config.yaml
train_examples: 39062
lr: 0.0024
precondition_frequency: 10
Rows from block 10 of a small sound classifier, named by matrix and row number. Rows with one number belong to one channel. Each number is 200 + 20 x the weight over its row's rms, rounded and kept within 0 to 999. All counts start at 0. After the name is the row's rms in percent of the matrix's.
After each channel's rows are labels from the 100 clips, of 14976, where the channel reaches its highest value: "lies over" is the class under the peak. Only what is clearly more common there than usual is listed. The data: synthesized solo parts of chorales (CocoChorales). In brackets: how many of the 100.
# convs1: first pointwise conv (model.blocks.10.convs.1.weight, 192x192x1), inputs 96-191
# convs3: second pointwise conv (model.blocks.10.convs.3.weight, 192x192x1, transposed), outputs 96-191

convs1.13,159,205,180,153,194,200,200,140,200,200,189,200,193,200,198,200,219,206,200,212,214,206,183,190,200,211,195,178,237,200,204,201,173,200,148,186,242,229,199,170,176,176,200,182,200,186,200,200,207,208,200,200,200,195,200,203,194,182,200,226,200,200,191,190,205,200,185,203,206,185,205,201,179,199,193,200,214,209,200,237,196,204,200,162,179,195,200,200,200,200,193,245,199,200,194,200,164
convs3.13,146,200,200,197,181,201,185,204,219,200,210,221,275,200,182,204,185,199,194,226,198,190,195,188,200,189,200,189,212,208,200,201,203,175,199,190,200,200,200,244,200,192,200,183,210,218,212,191,222,216,201,192,192,200,206,200,211,211,192,205,200,145,200,190,200,224,200,198,219,225,171,216,200,200,181,200,193,195,200,215,193,203,200,200,200,210,208,159,179,200,200,191,194,178,176,194,186
lies over: silence (96)

convs1.76,162,227,200,242,196,202,193,210,200,191,200,202,195,197,235,193,212,219,200,200,204,224,182,205,200,189,207,207,221,183,204,200,220,158,191,215,216,200,203,216,190,215,212,180,201,200,200,179,201,187,187,179,220,224,221,200,200,223,199,180,200,214,191,200,195,207,153,200,236,143,200,200,179,196,202,198,206,210,200,200,200,223,175,195,200,200,200,220,200,192,200,200,216,183,234,200,200
convs3.76,137,200,214,218,200,186,237,200,166,187,156,195,156,200,200,200,197,166,166,162,188,175,170,173,200,160,200,200,205,185,200,204,224,208,200,200,241,171,178,200,188,209,223,207,210,181,200,200,201,222,200,209,217,198,200,206,200,218,191,205,219,259,188,206,199,200,220,201,161,186,234,181,233,225,208,188,197,204,206,198,200,192,200,197,187,210,202,205,211,200,200,220,218,248,197,200,222
lies over: G#4 (27)

convs1.46,101,213,200,200,220,198,200,200,200,157,200,198,205,187,172,207,203,200,234,208,221,180,213,200,193,209,200,224,200,200,200,164,246,200,183,200,200,217,146,203,200,200,200,200,200,182,210,200,182,196,212,200,193,197,200,200,169,226,220,200,200,213,200,240,200,189,214,186,216,184,180,182,177,200,189,200,171,216,206,182,188,189,183,200,185,190,172,200,222,230,200,200,194,239,167,179,216
convs3.46,095,216,182,204,190,200,200,203,200,206,185,200,217,211,204,190,200,200,183,207,221,181,228,207,200,224,233,200,200,214,200,200,197,221,172,203,200,200,92,209,196,200,200,200,200,166,190,200,202,200,200,200,200,224,200,200,184,200,188,199,200,205,209,224,215,200,207,148,200,218,250,194,202,222,203,200,217,204,248,200,212,183,170,198,195,200,198,200,200,174,173,200,222,200,216,224,200
lies over: E3 (31)

convs1.53,103,207,200,216,177,200,214,200,200,213,205,200,146,167,195,200,210,182,200,200,186,200,200,190,210,203,190,209,203,215,209,226,201,178,200,218,191,229,196,180,206,188,211,150,240,162,208,183,226,200,209,200,198,192,211,160,200,200,243,213,193,200,164,200,200,200,191,194,182,200,200,188,190,214,180,158,205,220,225,179,200,206,209,200,195,225,200,258,182,177,210,190,172,227,183,203,189
convs3.53,101,212,202,256,192,200,176,211,160,192,205,218,200,168,186,200,200,187,143,200,190,197,196,200,184,200,205,194,248,200,194,227,195,200,238,219,193,192,173,200,222,218,200,200,174,208,173,200,207,205,167,181,234,200,200,200,201,200,193,214,200,189,205,173,200,213,198,165,200,189,221,200,211,200,200,153,200,200,200,205,185,200,200,182,202,215,203,146,223,195,200,169,200,215,193,188,202
lies over: E5 (36); D5 (33)

convs1.135,107,206,188,191,200,156,200,200,200,230,181,201,192,200,197,204,213,228,200,199,193,211,232,200,200,201,215,207,190,277,183,211,186,200,200,170,210,200,205,200,200,191,180,216,200,166,200,200,200,211,216,200,219,189,200,201,246,200,233,202,200,200,178,166,200,219,195,202,193,167,200,195,222,190,200,200,184,200,184,182,211,190,206,200,200,203,212,198,200,200,164,244,200,220,252,229,217
convs3.135,104,205,208,209,196,223,200,200,202,145,211,182,200,200,214,216,209,139,187,200,180,200,200,200,217,213,200,205,224,212,177,200,200,182,200,165,249,204,213,200,209,189,216,202,193,227,180,200,200,204,200,200,204,201,179,200,233,225,200,200,201,168,198,189,200,200,220,200,230,222,200,232,206,200,185,195,200,200,193,166,203,201,167,200,193,200,200,188,200,199,185,203,213,200,203,200,175
lies over: D4 (25)

convs1.4,108,200,176,216,200,199,213,186,166,227,218,198,204,189,230,201,169,200,217,200,200,200,202,198,183,200,200,215,189,200,184,190,142,214,218,200,181,198,172,200,200,237,180,200,179,145,204,198,221,200,200,200,200,186,186,216,245,211,212,251,211,180,198,191,192,200,186,200,269,200,200,200,182,200,176,205,176,200,212,197,200,171,191,135,213,200,200,174,191,200,207,201,237,217,200,190,213
convs3.4,105,200,180,200,212,210,220,200,200,252,200,200,208,200,195,209,175,181,231,200,192,200,212,224,202,182,205,200,200,200,214,200,218,185,181,200,200,200,200,200,191,212,203,164,200,197,214,207,183,200,200,213,200,208,223,219,198,200,200,201,200,195,200,200,212,169,209,263,195,190,200,185,191,197,179,231,200,204,230,200,224,185,187,193,198,200,202,206,200,189,200,185,200,188,200,196,200
lies over: E5 (58)

convs1.63,101,200,210,200,200,200,196,189,200,168,216,225,200,186,200,194,201,165,157,161,233,197,167,200,210,200,200,193,171,238,216,222,241,240,200,197,203,220,177,200,200,200,173,200,227,187,197,200,170,227,184,211,220,200,200,215,175,200,219,198,221,244,219,230,200,183,200,199,200,205,200,210,200,198,186,200,131,200,218,200,182,184,234,203,157,193,200,200,220,225,175,185,233,200,177,180,254
convs3.63,101,234,195,212,178,220,166,200,166,192,200,193,200,117,176,201,163,201,190,183,238,221,200,237,150,210,247,200,168,200,228,200,200,196,192,200,186,225,188,200,206,209,200,200,200,200,193,174,206,200,200,219,200,172,184,200,209,170,213,200,208,200,233,183,200,225,169,171,211,211,200,229,194,200,200,168,202,188,243,215,214,200,190,200,206,183,222,172,199,148,177,172,231,161,197,211,175
lies over: D#4 (38)

convs1.56,094,200,210,216,263,200,206,139,200,193,200,200,227,191,197,146,178,200,204,178,170,200,200,221,229,223,206,218,186,243,175,200,164,217,200,187,200,200,198,192,222,200,200,200,200,203,200,213,177,200,200,226,200,232,228,217,204,157,200,241,212,206,200,200,204,200,185,182,200,200,181,224,203,212,200,209,229,194,199,163,208,210,187,194,200,192,261,200,190,200,182,187,220,133,200,201,200
convs3.56,100,201,200,228,200,200,200,175,200,201,220,197,200,201,197,229,241,197,200,189,200,200,200,200,222,175,219,200,197,200,199,200,200,184,200,191,235,200,208,234,200,200,194,189,200,245,200,200,200,246,200,157,191,200,228,208,160,196,200,200,216,211,183,152,200,186,200,281,172,212,169,200,196,175,207,235,200,200,188,163,169,200,215,191,191,200,191,216,200,225,184,181,200,209,171,205,200
lies over: E3 (30)

convs1.18,096,233,183,198,200,181,175,146,205,200,200,201,200,200,200,215,200,197,200,200,178,184,207,200,196,200,200,203,223,200,200,191,188,200,200,220,200,190,200,200,191,185,191,200,200,207,192,214,200,205,200,200,199,200,188,200,217,226,200,200,202,172,200,229,211,200,135,158,200,210,200,203,195,200,182,200,195,172,219,201,191,200,221,138,148,174,189,174,193,200,195,196,172,200,200,200,212
convs3.18,124,200,209,216,208,215,200,200,200,187,187,212,177,200,198,200,200,203,189,169,174,196,200,200,184,200,197,202,201,200,185,200,187,206,189,206,206,189,200,190,200,211,189,192,200,182,200,200,200,193,200,222,203,220,200,178,200,200,197,184,201,148,206,200,217,200,200,62,200,197,206,200,187,218,207,165,186,200,200,225,200,198,203,223,227,255,218,190,215,200,207,230,205,183,240,198,200
lies over: D5 (26); E5 (25)

convs1.37,105,205,200,200,231,161,203,202,222,196,200,172,247,200,225,207,184,155,200,200,200,222,225,185,182,200,217,200,223,124,171,185,200,214,180,205,193,173,171,205,219,200,196,220,189,211,200,221,186,167,190,200,192,200,160,207,193,200,181,273,200,200,178,209,200,158,239,197,198,200,146,192,194,201,200,200,200,200,209,200,213,252,188,200,208,200,212,168,191,197,197,214,206,192,200,214,205
convs3.37,112,197,184,228,199,140,221,200,200,222,216,194,200,211,211,248,200,181,208,200,168,186,205,200,200,218,200,200,197,200,164,200,203,213,238,190,200,197,262,180,200,200,202,182,200,233,200,196,191,198,200,193,170,200,216,217,193,200,171,200,181,204,221,132,202,184,188,200,200,185,159,141,189,180,200,200,200,216,200,223,194,203,201,200,200,199,191,212,200,205,200,204,180,207,198,193,200
lies over: G#4 (33)

convs1.181,098,200,228,193,203,213,200,200,216,189,200,200,206,130,187,178,192,200,205,200,182,200,190,200,194,205,203,199,207,200,187,200,232,200,170,245,190,200,224,200,220,231,217,164,270,233,187,204,200,218,210,193,199,200,213,222,186,182,201,211,174,200,164,218,200,176,181,248,148,200,208,178,184,190,195,200,223,201,230,177,207,220,200,189,191,175,215,200,199,200,200,207,176,177,141,212,196
convs3.181,105,228,213,200,193,214,187,216,192,200,231,210,200,192,188,184,210,191,140,176,200,200,200,201,204,226,212,200,253,185,200,211,182,197,200,200,200,180,197,196,230,200,198,211,186,208,219,200,220,239,210,200,200,200,188,188,202,200,172,207,250,169,193,200,183,200,185,200,201,196,196,224,179,171,212,182,200,156,189,200,176,222,192,201,208,190,190,159,227,207,200,200,200,168,186,184,208
lies over: D5 (40); C5 (29)

convs1.19,096,198,201,200,172,210,200,200,188,162,200,187,200,200,200,200,219,175,200,186,200,200,204,243,178,226,197,200,176,194,200,200,219,255,204,251,229,200,233,200,191,206,214,191,263,200,204,186,200,194,213,200,202,200,200,212,192,188,200,160,200,189,201,200,176,200,260,202,200,200,218,153,167,193,210,200,156,149,200,188,216,200,200,225,205,206,187,177,215,189,252,183,174,228,225,254,200
convs3.19,104,179,197,200,192,219,200,189,181,200,170,202,199,182,200,226,208,200,200,194,254,200,200,188,207,200,200,200,235,189,226,161,221,200,225,208,201,194,150,200,200,212,213,200,183,179,203,187,200,200,220,210,192,214,178,200,198,174,200,200,213,211,200,200,200,213,234,174,241,200,188,172,212,187,200,206,200,210,200,211,220,205,200,188,200,163,191,195,263,169,223,197,200,198,168,173,209
lies over: D4 (25)

convs1.92,085,217,200,200,190,200,200,200,200,200,225,205,157,175,185,200,200,200,203,191,204,193,222,214,191,150,197,237,213,200,250,167,210,236,200,182,212,200,200,184,188,200,200,200,200,235,200,197,200,225,166,200,144,154,231,225,153,197,177,200,195,211,200,200,212,178,197,217,165,204,200,209,200,176,172,202,184,191,192,166,192,196,233,180,217,202,200,200,231,223,200,200,200,200,171,200,203
convs3.92,090,200,200,200,231,190,257,175,174,200,193,200,200,200,200,240,205,200,201,200,165,175,170,173,200,174,172,228,232,200,196,225,255,200,200,200,197,164,200,169,175,172,213,200,200,200,141,181,200,200,208,193,200,225,207,248,211,201,180,169,200,200,186,200,200,200,200,228,197,195,197,170,200,223,200,243,200,244,200,197,200,240,200,200,199,200,191,200,203,194,246,226,162,233,191,181,213
lies over: E4 (46)

convs1.24,070,200,204,203,193,202,194,200,183,168,215,233,211,171,198,203,200,200,201,200,215,191,179,196,200,200,177,178,212,209,206,226,201,255,194,211,201,209,200,200,200,200,200,200,206,200,211,185,214,217,214,212,203,199,205,200,200,200,222,184,226,215,175,202,209,200,200,247,221,213,200,200,200,200,184,190,187,200,238,176,191,237,212,200,194,224,171,227,202,200,190,205,172,200,197,200,200
convs3.24,079,200,182,239,149,228,134,212,181,196,209,199,244,200,173,200,200,200,187,204,200,200,200,209,173,200,197,204,200,199,202,200,200,200,243,200,219,209,200,187,204,200,186,200,200,225,199,181,214,208,209,187,200,188,175,200,188,200,225,200,241,198,194,182,221,243,200,154,200,200,206,209,183,200,199,157,200,200,200,200,195,194,165,200,203,182,217,97,202,165,202,190,200,200,200,200,203
lies over: D#4 (50)

convs1.62,156,228,200,208,200,200,197,201,102,239,219,206,157,200,198,210,196,200,187,200,197,178,210,196,200,200,210,200,200,206,200,201,181,202,204,187,180,200,189,200,204,144,210,189,200,200,197,200,188,224,193,202,198,213,257,200,212,200,194,218,257,200,196,210,200,200,153,212,171,187,200,213,186,188,177,200,200,226,200,204,200,200,198,169,200,200,200,214,194,200,196,200,247,163,196,246,200
convs3.62,112,200,200,226,200,196,196,207,168,199,191,225,218,180,200,200,211,238,200,195,206,200,184,210,200,209,210,200,207,220,178,230,201,191,200,224,200,187,240,225,223,227,234,196,214,212,225,190,205,213,150,200,205,189,237,229,171,218,208,224,196,195,219,168,180,165,200,183,200,200,175,195,227,197,211,228,200,200,169,220,210,211,200,180,200,226,200,214,200,200,200,216,170,182,200,221,198
lies over: silence (100)

convs1.170,094,235,202,200,200,200,200,179,200,167,200,213,213,209,174,217,200,209,192,206,200,194,200,200,211,234,193,193,219,134,238,170,200,211,193,200,203,202,184,212,161,191,213,176,199,213,200,200,200,189,200,208,199,232,199,202,222,248,200,262,210,185,251,197,205,200,167,164,181,200,158,200,201,187,200,210,211,173,213,217,194,184,200,200,200,218,199,200,200,200,235,230,200,214,197,189,189
convs3.170,117,227,215,200,200,190,116,210,233,199,226,197,201,209,200,152,200,162,178,200,178,186,200,200,180,200,202,200,200,203,182,190,166,200,200,200,223,179,200,196,192,187,184,195,213,200,200,204,226,200,211,200,231,200,200,179,205,204,208,207,203,200,200,209,222,210,200,156,200,200,250,212,192,200,200,127,200,182,191,213,194,193,200,231,220,200,200,181,200,180,181,199,237,200,211,195,200
lies over: D5 (26)

convs1.183,102,227,192,193,210,200,200,200,200,200,266,218,200,200,200,217,271,230,200,200,220,205,181,200,200,200,192,202,200,200,207,185,240,213,200,213,201,198,200,207,200,200,185,198,211,144,193,180,176,172,205,211,200,210,191,200,176,175,225,222,221,235,212,199,206,235,200,200,192,200,200,220,202,186,153,161,228,249,229,200,200,200,222,217,222,200,200,224,213,197,223,224,199,181,236,226,223
convs3.183,116,194,219,238,179,204,198,219,173,196,200,200,203,171,200,182,171,145,183,200,219,191,227,218,149,161,182,203,236,175,200,200,200,193,208,192,200,187,188,191,216,238,200,166,211,213,200,187,200,223,174,193,200,197,215,200,220,200,200,219,200,165,200,158,226,219,212,176,198,203,213,200,196,223,200,174,183,212,200,189,222,217,159,212,217,221,197,167,207,199,223,184,205,236,199,200,204
lies over: D#4 (44)

convs1.70,085,176,200,200,200,162,186,205,200,217,214,200,212,196,243,189,176,163,200,200,200,215,194,172,135,214,200,200,207,219,200,195,200,186,200,222,208,180,200,200,199,200,204,233,168,240,209,225,202,195,130,200,200,161,200,218,200,176,181,198,158,202,202,237,180,198,231,214,200,222,178,199,209,200,200,232,200,227,225,241,200,206,214,200,181,212,220,174,189,211,186,200,173,177,186,198,229
convs3.70,103,205,170,201,199,126,239,202,200,242,185,229,195,233,200,220,176,209,229,231,200,200,221,200,172,200,200,200,217,200,200,180,201,208,229,204,170,200,205,189,182,200,207,200,221,200,213,200,173,195,203,200,180,200,200,223,171,194,200,200,182,201,200,121,213,200,200,207,200,178,154,147,200,210,184,211,200,200,240,214,205,188,201,174,193,188,189,201,157,199,200,209,180,215,206,203,215
lies over: G#4 (29)

convs1.83,104,189,200,188,200,227,187,200,200,251,169,200,200,200,206,206,200,200,197,200,200,220,200,85,190,192,204,259,200,190,192,200,200,222,200,200,197,220,208,200,200,200,180,225,214,204,207,200,184,171,200,182,169,228,235,202,210,200,200,200,197,201,216,200,189,199,200,199,222,200,200,199,182,191,200,221,211,216,225,200,200,200,145,189,203,181,160,201,200,200,184,150,190,200,195,209,200
convs3.83,204,208,204,200,178,184,200,228,181,337,73,206,220,184,193,192,180,183,187,199,199,192,210,200,200,187,200,195,203,179,200,197,203,192,190,201,200,200,152,200,201,205,200,206,214,178,208,201,201,202,140,193,200,200,210,200,201,200,205,200,224,186,205,155,212,205,211,200,200,215,200,211,189,208,202,201,194,200,200,212,200,200,200,200,200,200,196,211,207,200,213,201,207,201,208,204,200
lies over: silence (74)

convs1.139,090,185,213,200,200,175,224,202,171,218,160,181,171,187,201,200,216,194,192,161,211,212,176,189,203,200,200,163,195,200,229,225,206,200,220,200,207,200,198,190,208,200,200,190,189,200,200,199,200,257,167,192,200,206,200,240,191,200,200,200,225,217,235,230,200,224,216,231,200,205,152,200,194,218,153,207,179,185,210,204,171,166,206,176,212,200,193,200,210,189,219,205,209,187,163,200,239
convs3.139,093,221,200,213,172,227,169,238,200,200,200,200,196,147,200,200,184,203,185,200,200,243,231,244,184,200,231,176,158,200,201,174,165,200,200,200,197,200,200,202,214,212,200,200,200,200,200,208,200,220,200,232,200,172,205,162,221,192,225,228,214,196,207,205,211,217,200,169,200,200,251,219,204,168,195,185,219,200,231,200,200,180,210,224,205,187,200,185,195,193,166,200,200,162,203,222,186
lies over: D#4 (28); E4 (27)

convs1.14,133,204,195,191,200,223,212,192,204,204,202,236,187,173,198,217,215,185,200,200,203,220,200,194,200,179,200,236,211,189,224,231,219,181,200,208,192,216,173,200,191,200,212,200,230,200,175,200,218,200,208,185,200,200,174,184,217,191,206,200,226,179,208,238,200,175,272,197,216,200,183,200,200,165,134,183,200,200,236,218,199,198,209,185,170,211,183,252,203,200,200,195,185,234,200,204,204
convs3.14,105,192,241,200,200,200,185,200,155,195,200,214,200,188,187,200,223,155,200,189,227,218,200,195,200,200,206,200,200,200,228,200,200,200,185,200,200,200,255,233,230,199,188,211,178,231,204,200,200,257,200,198,200,183,200,200,203,200,225,215,220,200,200,148,220,200,228,189,200,173,157,229,200,186,200,172,202,200,179,200,199,200,220,200,200,200,200,200,200,232,191,203,204,218,200,215,200
lies over: D5 (36)

convs1.113,098,200,200,243,146,195,178,161,208,194,200,200,200,201,162,183,200,240,227,208,181,200,189,235,195,221,163,208,166,200,183,200,222,198,193,200,200,187,200,201,200,208,190,200,232,200,212,193,260,200,226,210,235,200,200,201,198,165,237,154,200,203,199,190,185,200,192,200,202,210,200,193,195,206,178,185,175,202,220,186,171,199,210,200,204,183,203,214,200,200,220,227,227,200,268,200,197
convs3.113,102,211,208,252,199,207,191,224,153,191,181,200,231,207,209,200,212,131,200,200,180,200,200,200,200,177,221,195,237,200,175,211,207,211,216,210,189,172,184,200,229,207,213,233,173,240,187,194,232,230,167,200,192,200,201,220,185,215,162,235,243,156,200,200,200,200,200,200,193,200,200,205,201,220,214,188,187,171,173,200,193,222,204,184,206,186,173,178,214,200,200,200,167,213,200,200,218
lies over: G#4 (29)

convs1.15,024,184,200,200,200,200,200,203,235,159,184,200,200,109,212,204,207,201,220,200,217,193,200,230,216,200,200,200,196,206,200,164,196,191,196,200,200,227,200,197,200,197,222,200,189,200,225,174,200,200,200,200,201,200,198,166,200,200,200,189,184,146,161,225,200,203,256,205,169,204,200,176,173,211,200,200,200,159,200,201,219,204,200,186,188,207,208,228,200,187,223,220,217,200,198,194,196
convs3.15,017,200,190,193,172,208,200,208,186,225,238,200,221,200,205,200,200,200,200,194,200,169,146,200,192,200,206,203,231,200,161,200,200,220,200,200,200,165,200,227,200,206,200,200,200,200,200,215,218,204,197,200,204,192,193,200,212,204,200,223,225,240,200,200,233,191,208,157,200,185,200,200,200,185,200,195,200,200,200,220,200,200,200,200,202,213,212,200,200,140,199,200,200,200,186,200,220
lies over: D5 (38)

convs1.5,113,190,217,204,200,234,187,200,200,223,195,238,181,189,214,171,200,186,209,191,179,224,190,200,215,200,201,214,218,189,224,200,200,200,195,233,194,200,218,200,234,200,146,193,235,184,193,206,184,200,200,180,185,200,247,200,180,200,217,223,200,227,200,176,222,219,177,200,156,209,221,186,215,200,233,200,218,243,200,236,200,208,190,214,208,195,187,202,200,210,151,182,200,165,159,190,208
convs3.5,094,200,194,200,163,238,193,200,200,196,202,183,214,134,165,174,180,201,200,175,231,200,200,200,200,224,240,193,201,200,252,173,178,206,176,218,185,255,195,225,200,214,209,200,224,200,224,200,215,192,181,224,200,186,180,167,200,163,200,200,209,195,230,187,227,236,179,175,211,192,218,232,184,183,200,169,190,200,234,200,206,200,200,197,204,179,200,200,200,184,170,173,200,147,200,225,200
lies over: E4 (43)

convs1.187,091,214,200,200,180,193,176,200,184,200,187,190,212,174,200,200,215,184,182,193,195,224,200,208,233,235,195,200,180,216,262,221,202,206,187,200,150,237,166,216,200,200,197,189,200,149,191,173,187,200,206,200,200,200,195,200,200,200,200,239,242,200,220,235,190,195,176,200,261,197,191,200,200,200,200,200,146,200,200,181,217,200,197,200,210,189,208,231,187,200,200,189,175,200,200,200,245
convs3.187,110,206,200,208,200,207,116,196,180,175,200,181,212,111,200,200,200,200,151,187,206,200,223,200,171,208,207,196,204,200,200,199,189,202,205,206,200,196,167,200,200,195,200,186,218,188,200,177,200,200,200,200,200,200,188,146,200,200,200,197,210,200,202,165,200,212,200,190,194,226,213,196,194,200,187,138,200,200,225,200,200,213,170,219,213,200,219,169,234,162,200,200,234,223,205,225,177
lies over: D#4 (54)

convs1.85,078,196,200,206,216,198,173,194,197,200,200,239,200,173,166,200,233,200,210,216,200,200,182,200,224,219,218,200,200,199,260,206,200,227,200,190,193,202,200,208,198,200,207,200,225,135,188,200,200,206,182,163,221,251,200,209,200,200,248,175,200,200,187,200,200,213,196,200,206,195,200,219,200,188,206,156,224,215,218,198,204,214,200,200,171,200,176,247,195,209,186,178,200,200,185,217,200
convs3.85,109,195,200,200,200,215,181,212,189,190,207,193,200,142,176,176,169,200,168,200,229,194,237,215,145,200,190,200,205,192,209,200,197,200,206,200,200,198,173,188,200,220,200,173,213,198,200,174,219,193,181,200,209,203,181,146,216,228,183,212,200,200,200,174,206,215,200,200,208,200,221,202,200,199,200,124,185,195,221,227,200,194,200,213,200,209,221,142,193,182,230,170,178,240,194,224,200
lies over: D#4 (54); C#3 (28)

convs1.104,069,164,200,172,215,219,242,241,200,229,200,226,171,200,204,232,195,137,181,197,200,200,174,220,209,178,200,200,209,200,212,201,200,229,182,200,200,266,200,200,205,176,188,200,199,200,191,182,165,175,200,230,165,200,192,216,149,191,201,212,193,200,181,204,241,223,200,221,165,201,221,230,200,227,212,200,216,211,241,162,186,208,206,200,200,204,200,220,212,214,200,206,200,200,165,200,224
convs3.104,098,200,200,202,200,193,235,200,212,224,200,221,194,238,230,226,224,199,235,205,200,169,200,174,219,182,156,195,221,214,183,200,225,206,206,194,211,169,215,161,203,230,225,222,171,200,205,190,188,182,192,187,190,212,204,200,200,205,200,192,200,200,173,237,162,176,223,238,207,181,180,204,212,213,196,200,196,200,200,200,200,225,235,200,202,200,188,223,205,220,200,200,183,220,200,176,220
lies over: E4 (42)

convs1.185,109,200,200,200,200,243,174,220,223,191,190,200,200,208,200,200,197,170,200,200,189,172,192,212,234,200,225,225,184,232,170,223,161,198,173,200,200,206,200,192,196,194,200,181,200,200,200,200,195,200,200,240,200,191,200,200,200,233,200,206,191,210,156,183,193,206,221,164,168,200,177,227,183,208,200,200,238,216,193,200,228,152,200,156,219,190,200,200,209,181,160,200,216,179,207,200,195
convs3.185,106,200,200,205,216,180,174,200,200,200,171,209,167,200,200,195,158,186,200,200,200,198,187,200,177,211,200,200,200,200,187,227,200,200,210,206,146,197,200,151,196,200,211,217,200,173,185,200,208,154,202,227,162,200,186,180,222,214,172,200,197,174,241,212,200,200,183,130,200,185,200,211,200,246,200,159,182,225,217,233,220,200,182,208,200,256,203,187,204,173,210,200,212,183,233,208,200
lies over: D5 (30)

convs1.49,123,201,177,184,108,200,207,191,188,181,227,161,170,200,241,154,196,191,225,195,198,238,200,190,172,181,187,200,184,204,200,180,199,200,200,234,240,200,205,232,203,168,189,191,197,193,200,200,200,193,200,223,181,207,241,200,211,211,200,200,172,210,205,200,196,206,260,200,200,183,200,200,200,200,219,200,218,200,198,231,200,216,187,173,200,198,230,179,193,201,181,200,177,175,192,181,205
convs3.49,122,197,194,200,188,200,205,214,201,207,211,200,200,200,200,200,210,200,203,214,227,163,198,190,187,200,178,206,228,200,188,188,198,205,203,209,203,180,200,175,199,210,194,200,187,208,200,200,200,200,200,200,200,221,282,200,172,206,215,209,195,201,157,176,184,193,243,209,200,188,200,230,239,196,200,200,197,200,171,144,189,226,199,200,189,172,173,237,202,200,215,202,200,200,163,200,206
lies over: F#4 (61)

convs1.157,103,200,244,213,198,196,192,200,183,224,169,200,216,215,181,177,235,190,188,198,189,183,200,144,183,200,186,209,200,200,201,190,172,180,200,184,229,244,84,202,198,212,200,200,195,200,200,171,196,197,211,189,200,234,200,191,200,223,200,193,200,187,200,200,200,145,204,199,200,167,147,200,213,161,200,222,200,203,200,200,159,217,213,211,212,213,183,203,200,209,187,172,200,215,200,202,200
convs3.157,115,218,200,194,197,200,200,195,200,184,213,170,212,191,200,148,200,200,179,203,231,200,205,216,191,214,214,212,200,200,198,181,194,192,172,209,200,182,20,200,213,200,184,202,212,176,217,200,225,197,230,196,200,217,181,170,200,200,199,200,198,193,217,222,214,200,200,185,229,200,255,208,206,223,200,200,200,202,205,200,214,193,211,200,214,200,205,200,231,204,188,207,218,201,185,201,200
lies over: E3 (25)

convs1.152,096,178,260,215,200,202,183,213,174,196,215,214,166,223,179,200,200,209,233,201,159,202,178,229,200,200,198,177,128,239,190,183,238,252,224,200,190,199,214,220,200,210,182,201,191,205,187,200,200,170,229,134,200,171,155,163,221,201,223,200,247,168,176,163,197,219,180,191,169,200,206,215,205,218,163,210,200,197,161,198,200,200,200,192,196,195,190,200,216,200,207,166,200,209,218,247,176
convs3.152,110,199,223,180,190,206,200,200,200,200,194,196,200,200,185,205,200,229,170,206,263,240,220,212,234,237,216,200,189,200,236,187,200,199,198,210,203,206,186,190,190,200,202,203,223,200,206,200,200,223,213,200,255,189,200,200,200,200,247,210,184,271,200,204,193,175,200,212,200,228,188,200,200,160,200,215,228,200,182,204,200,180,234,182,204,149,189,200,197,206,177,200,200,200,172,203,200
lies over: D5 (33)

convs1.86,098,200,200,200,200,213,200,216,225,186,203,200,200,195,189,200,193,202,223,197,200,170,195,200,200,208,200,200,200,220,185,214,200,168,225,200,181,152,142,197,192,200,200,200,200,225,200,197,200,188,200,197,183,223,202,190,200,177,210,207,154,227,200,234,201,171,200,161,200,181,231,223,200,200,200,224,200,189,157,200,218,202,191,200,244,183,198,200,223,203,200,224,217,163,200,208,177
convs3.86,112,198,200,190,211,191,156,233,199,187,171,200,200,208,209,200,145,184,200,189,218,212,189,206,200,236,217,208,216,213,200,200,200,218,200,227,161,187,176,171,195,200,200,188,200,159,185,192,200,148,200,233,175,229,200,200,183,202,151,196,190,200,207,216,190,200,200,138,199,200,200,200,209,200,200,200,200,224,212,239,200,209,177,200,229,237,196,200,200,179,208,203,215,159,201,204,200
lies over: E3 (45)

convs1.23,100,214,193,200,200,200,200,191,213,222,196,200,200,200,200,234,188,175,203,205,200,213,190,215,200,200,222,200,197,206,200,221,225,174,200,209,200,198,218,217,200,203,188,187,235,200,200,218,184,200,210,198,180,205,187,197,225,197,198,194,193,200,200,200,200,200,238,200,211,195,183,200,223,184,198,224,182,197,200,200,181,188,226,223,192,200,192,195,200,173,200,200,200,248,187,205,199
convs3.23,097,200,200,232,191,159,200,231,182,179,192,207,165,223,200,200,200,188,181,200,223,195,193,200,205,200,193,195,267,220,204,183,200,185,215,182,194,182,187,200,205,200,170,204,188,215,220,171,209,235,194,201,222,204,200,189,165,206,200,181,217,200,192,160,190,188,200,218,213,200,195,186,232,219,190,200,167,200,143,208,200,215,200,187,198,207,190,221,188,203,200,222,167,241,184,213,199
lies over: F#4 (47)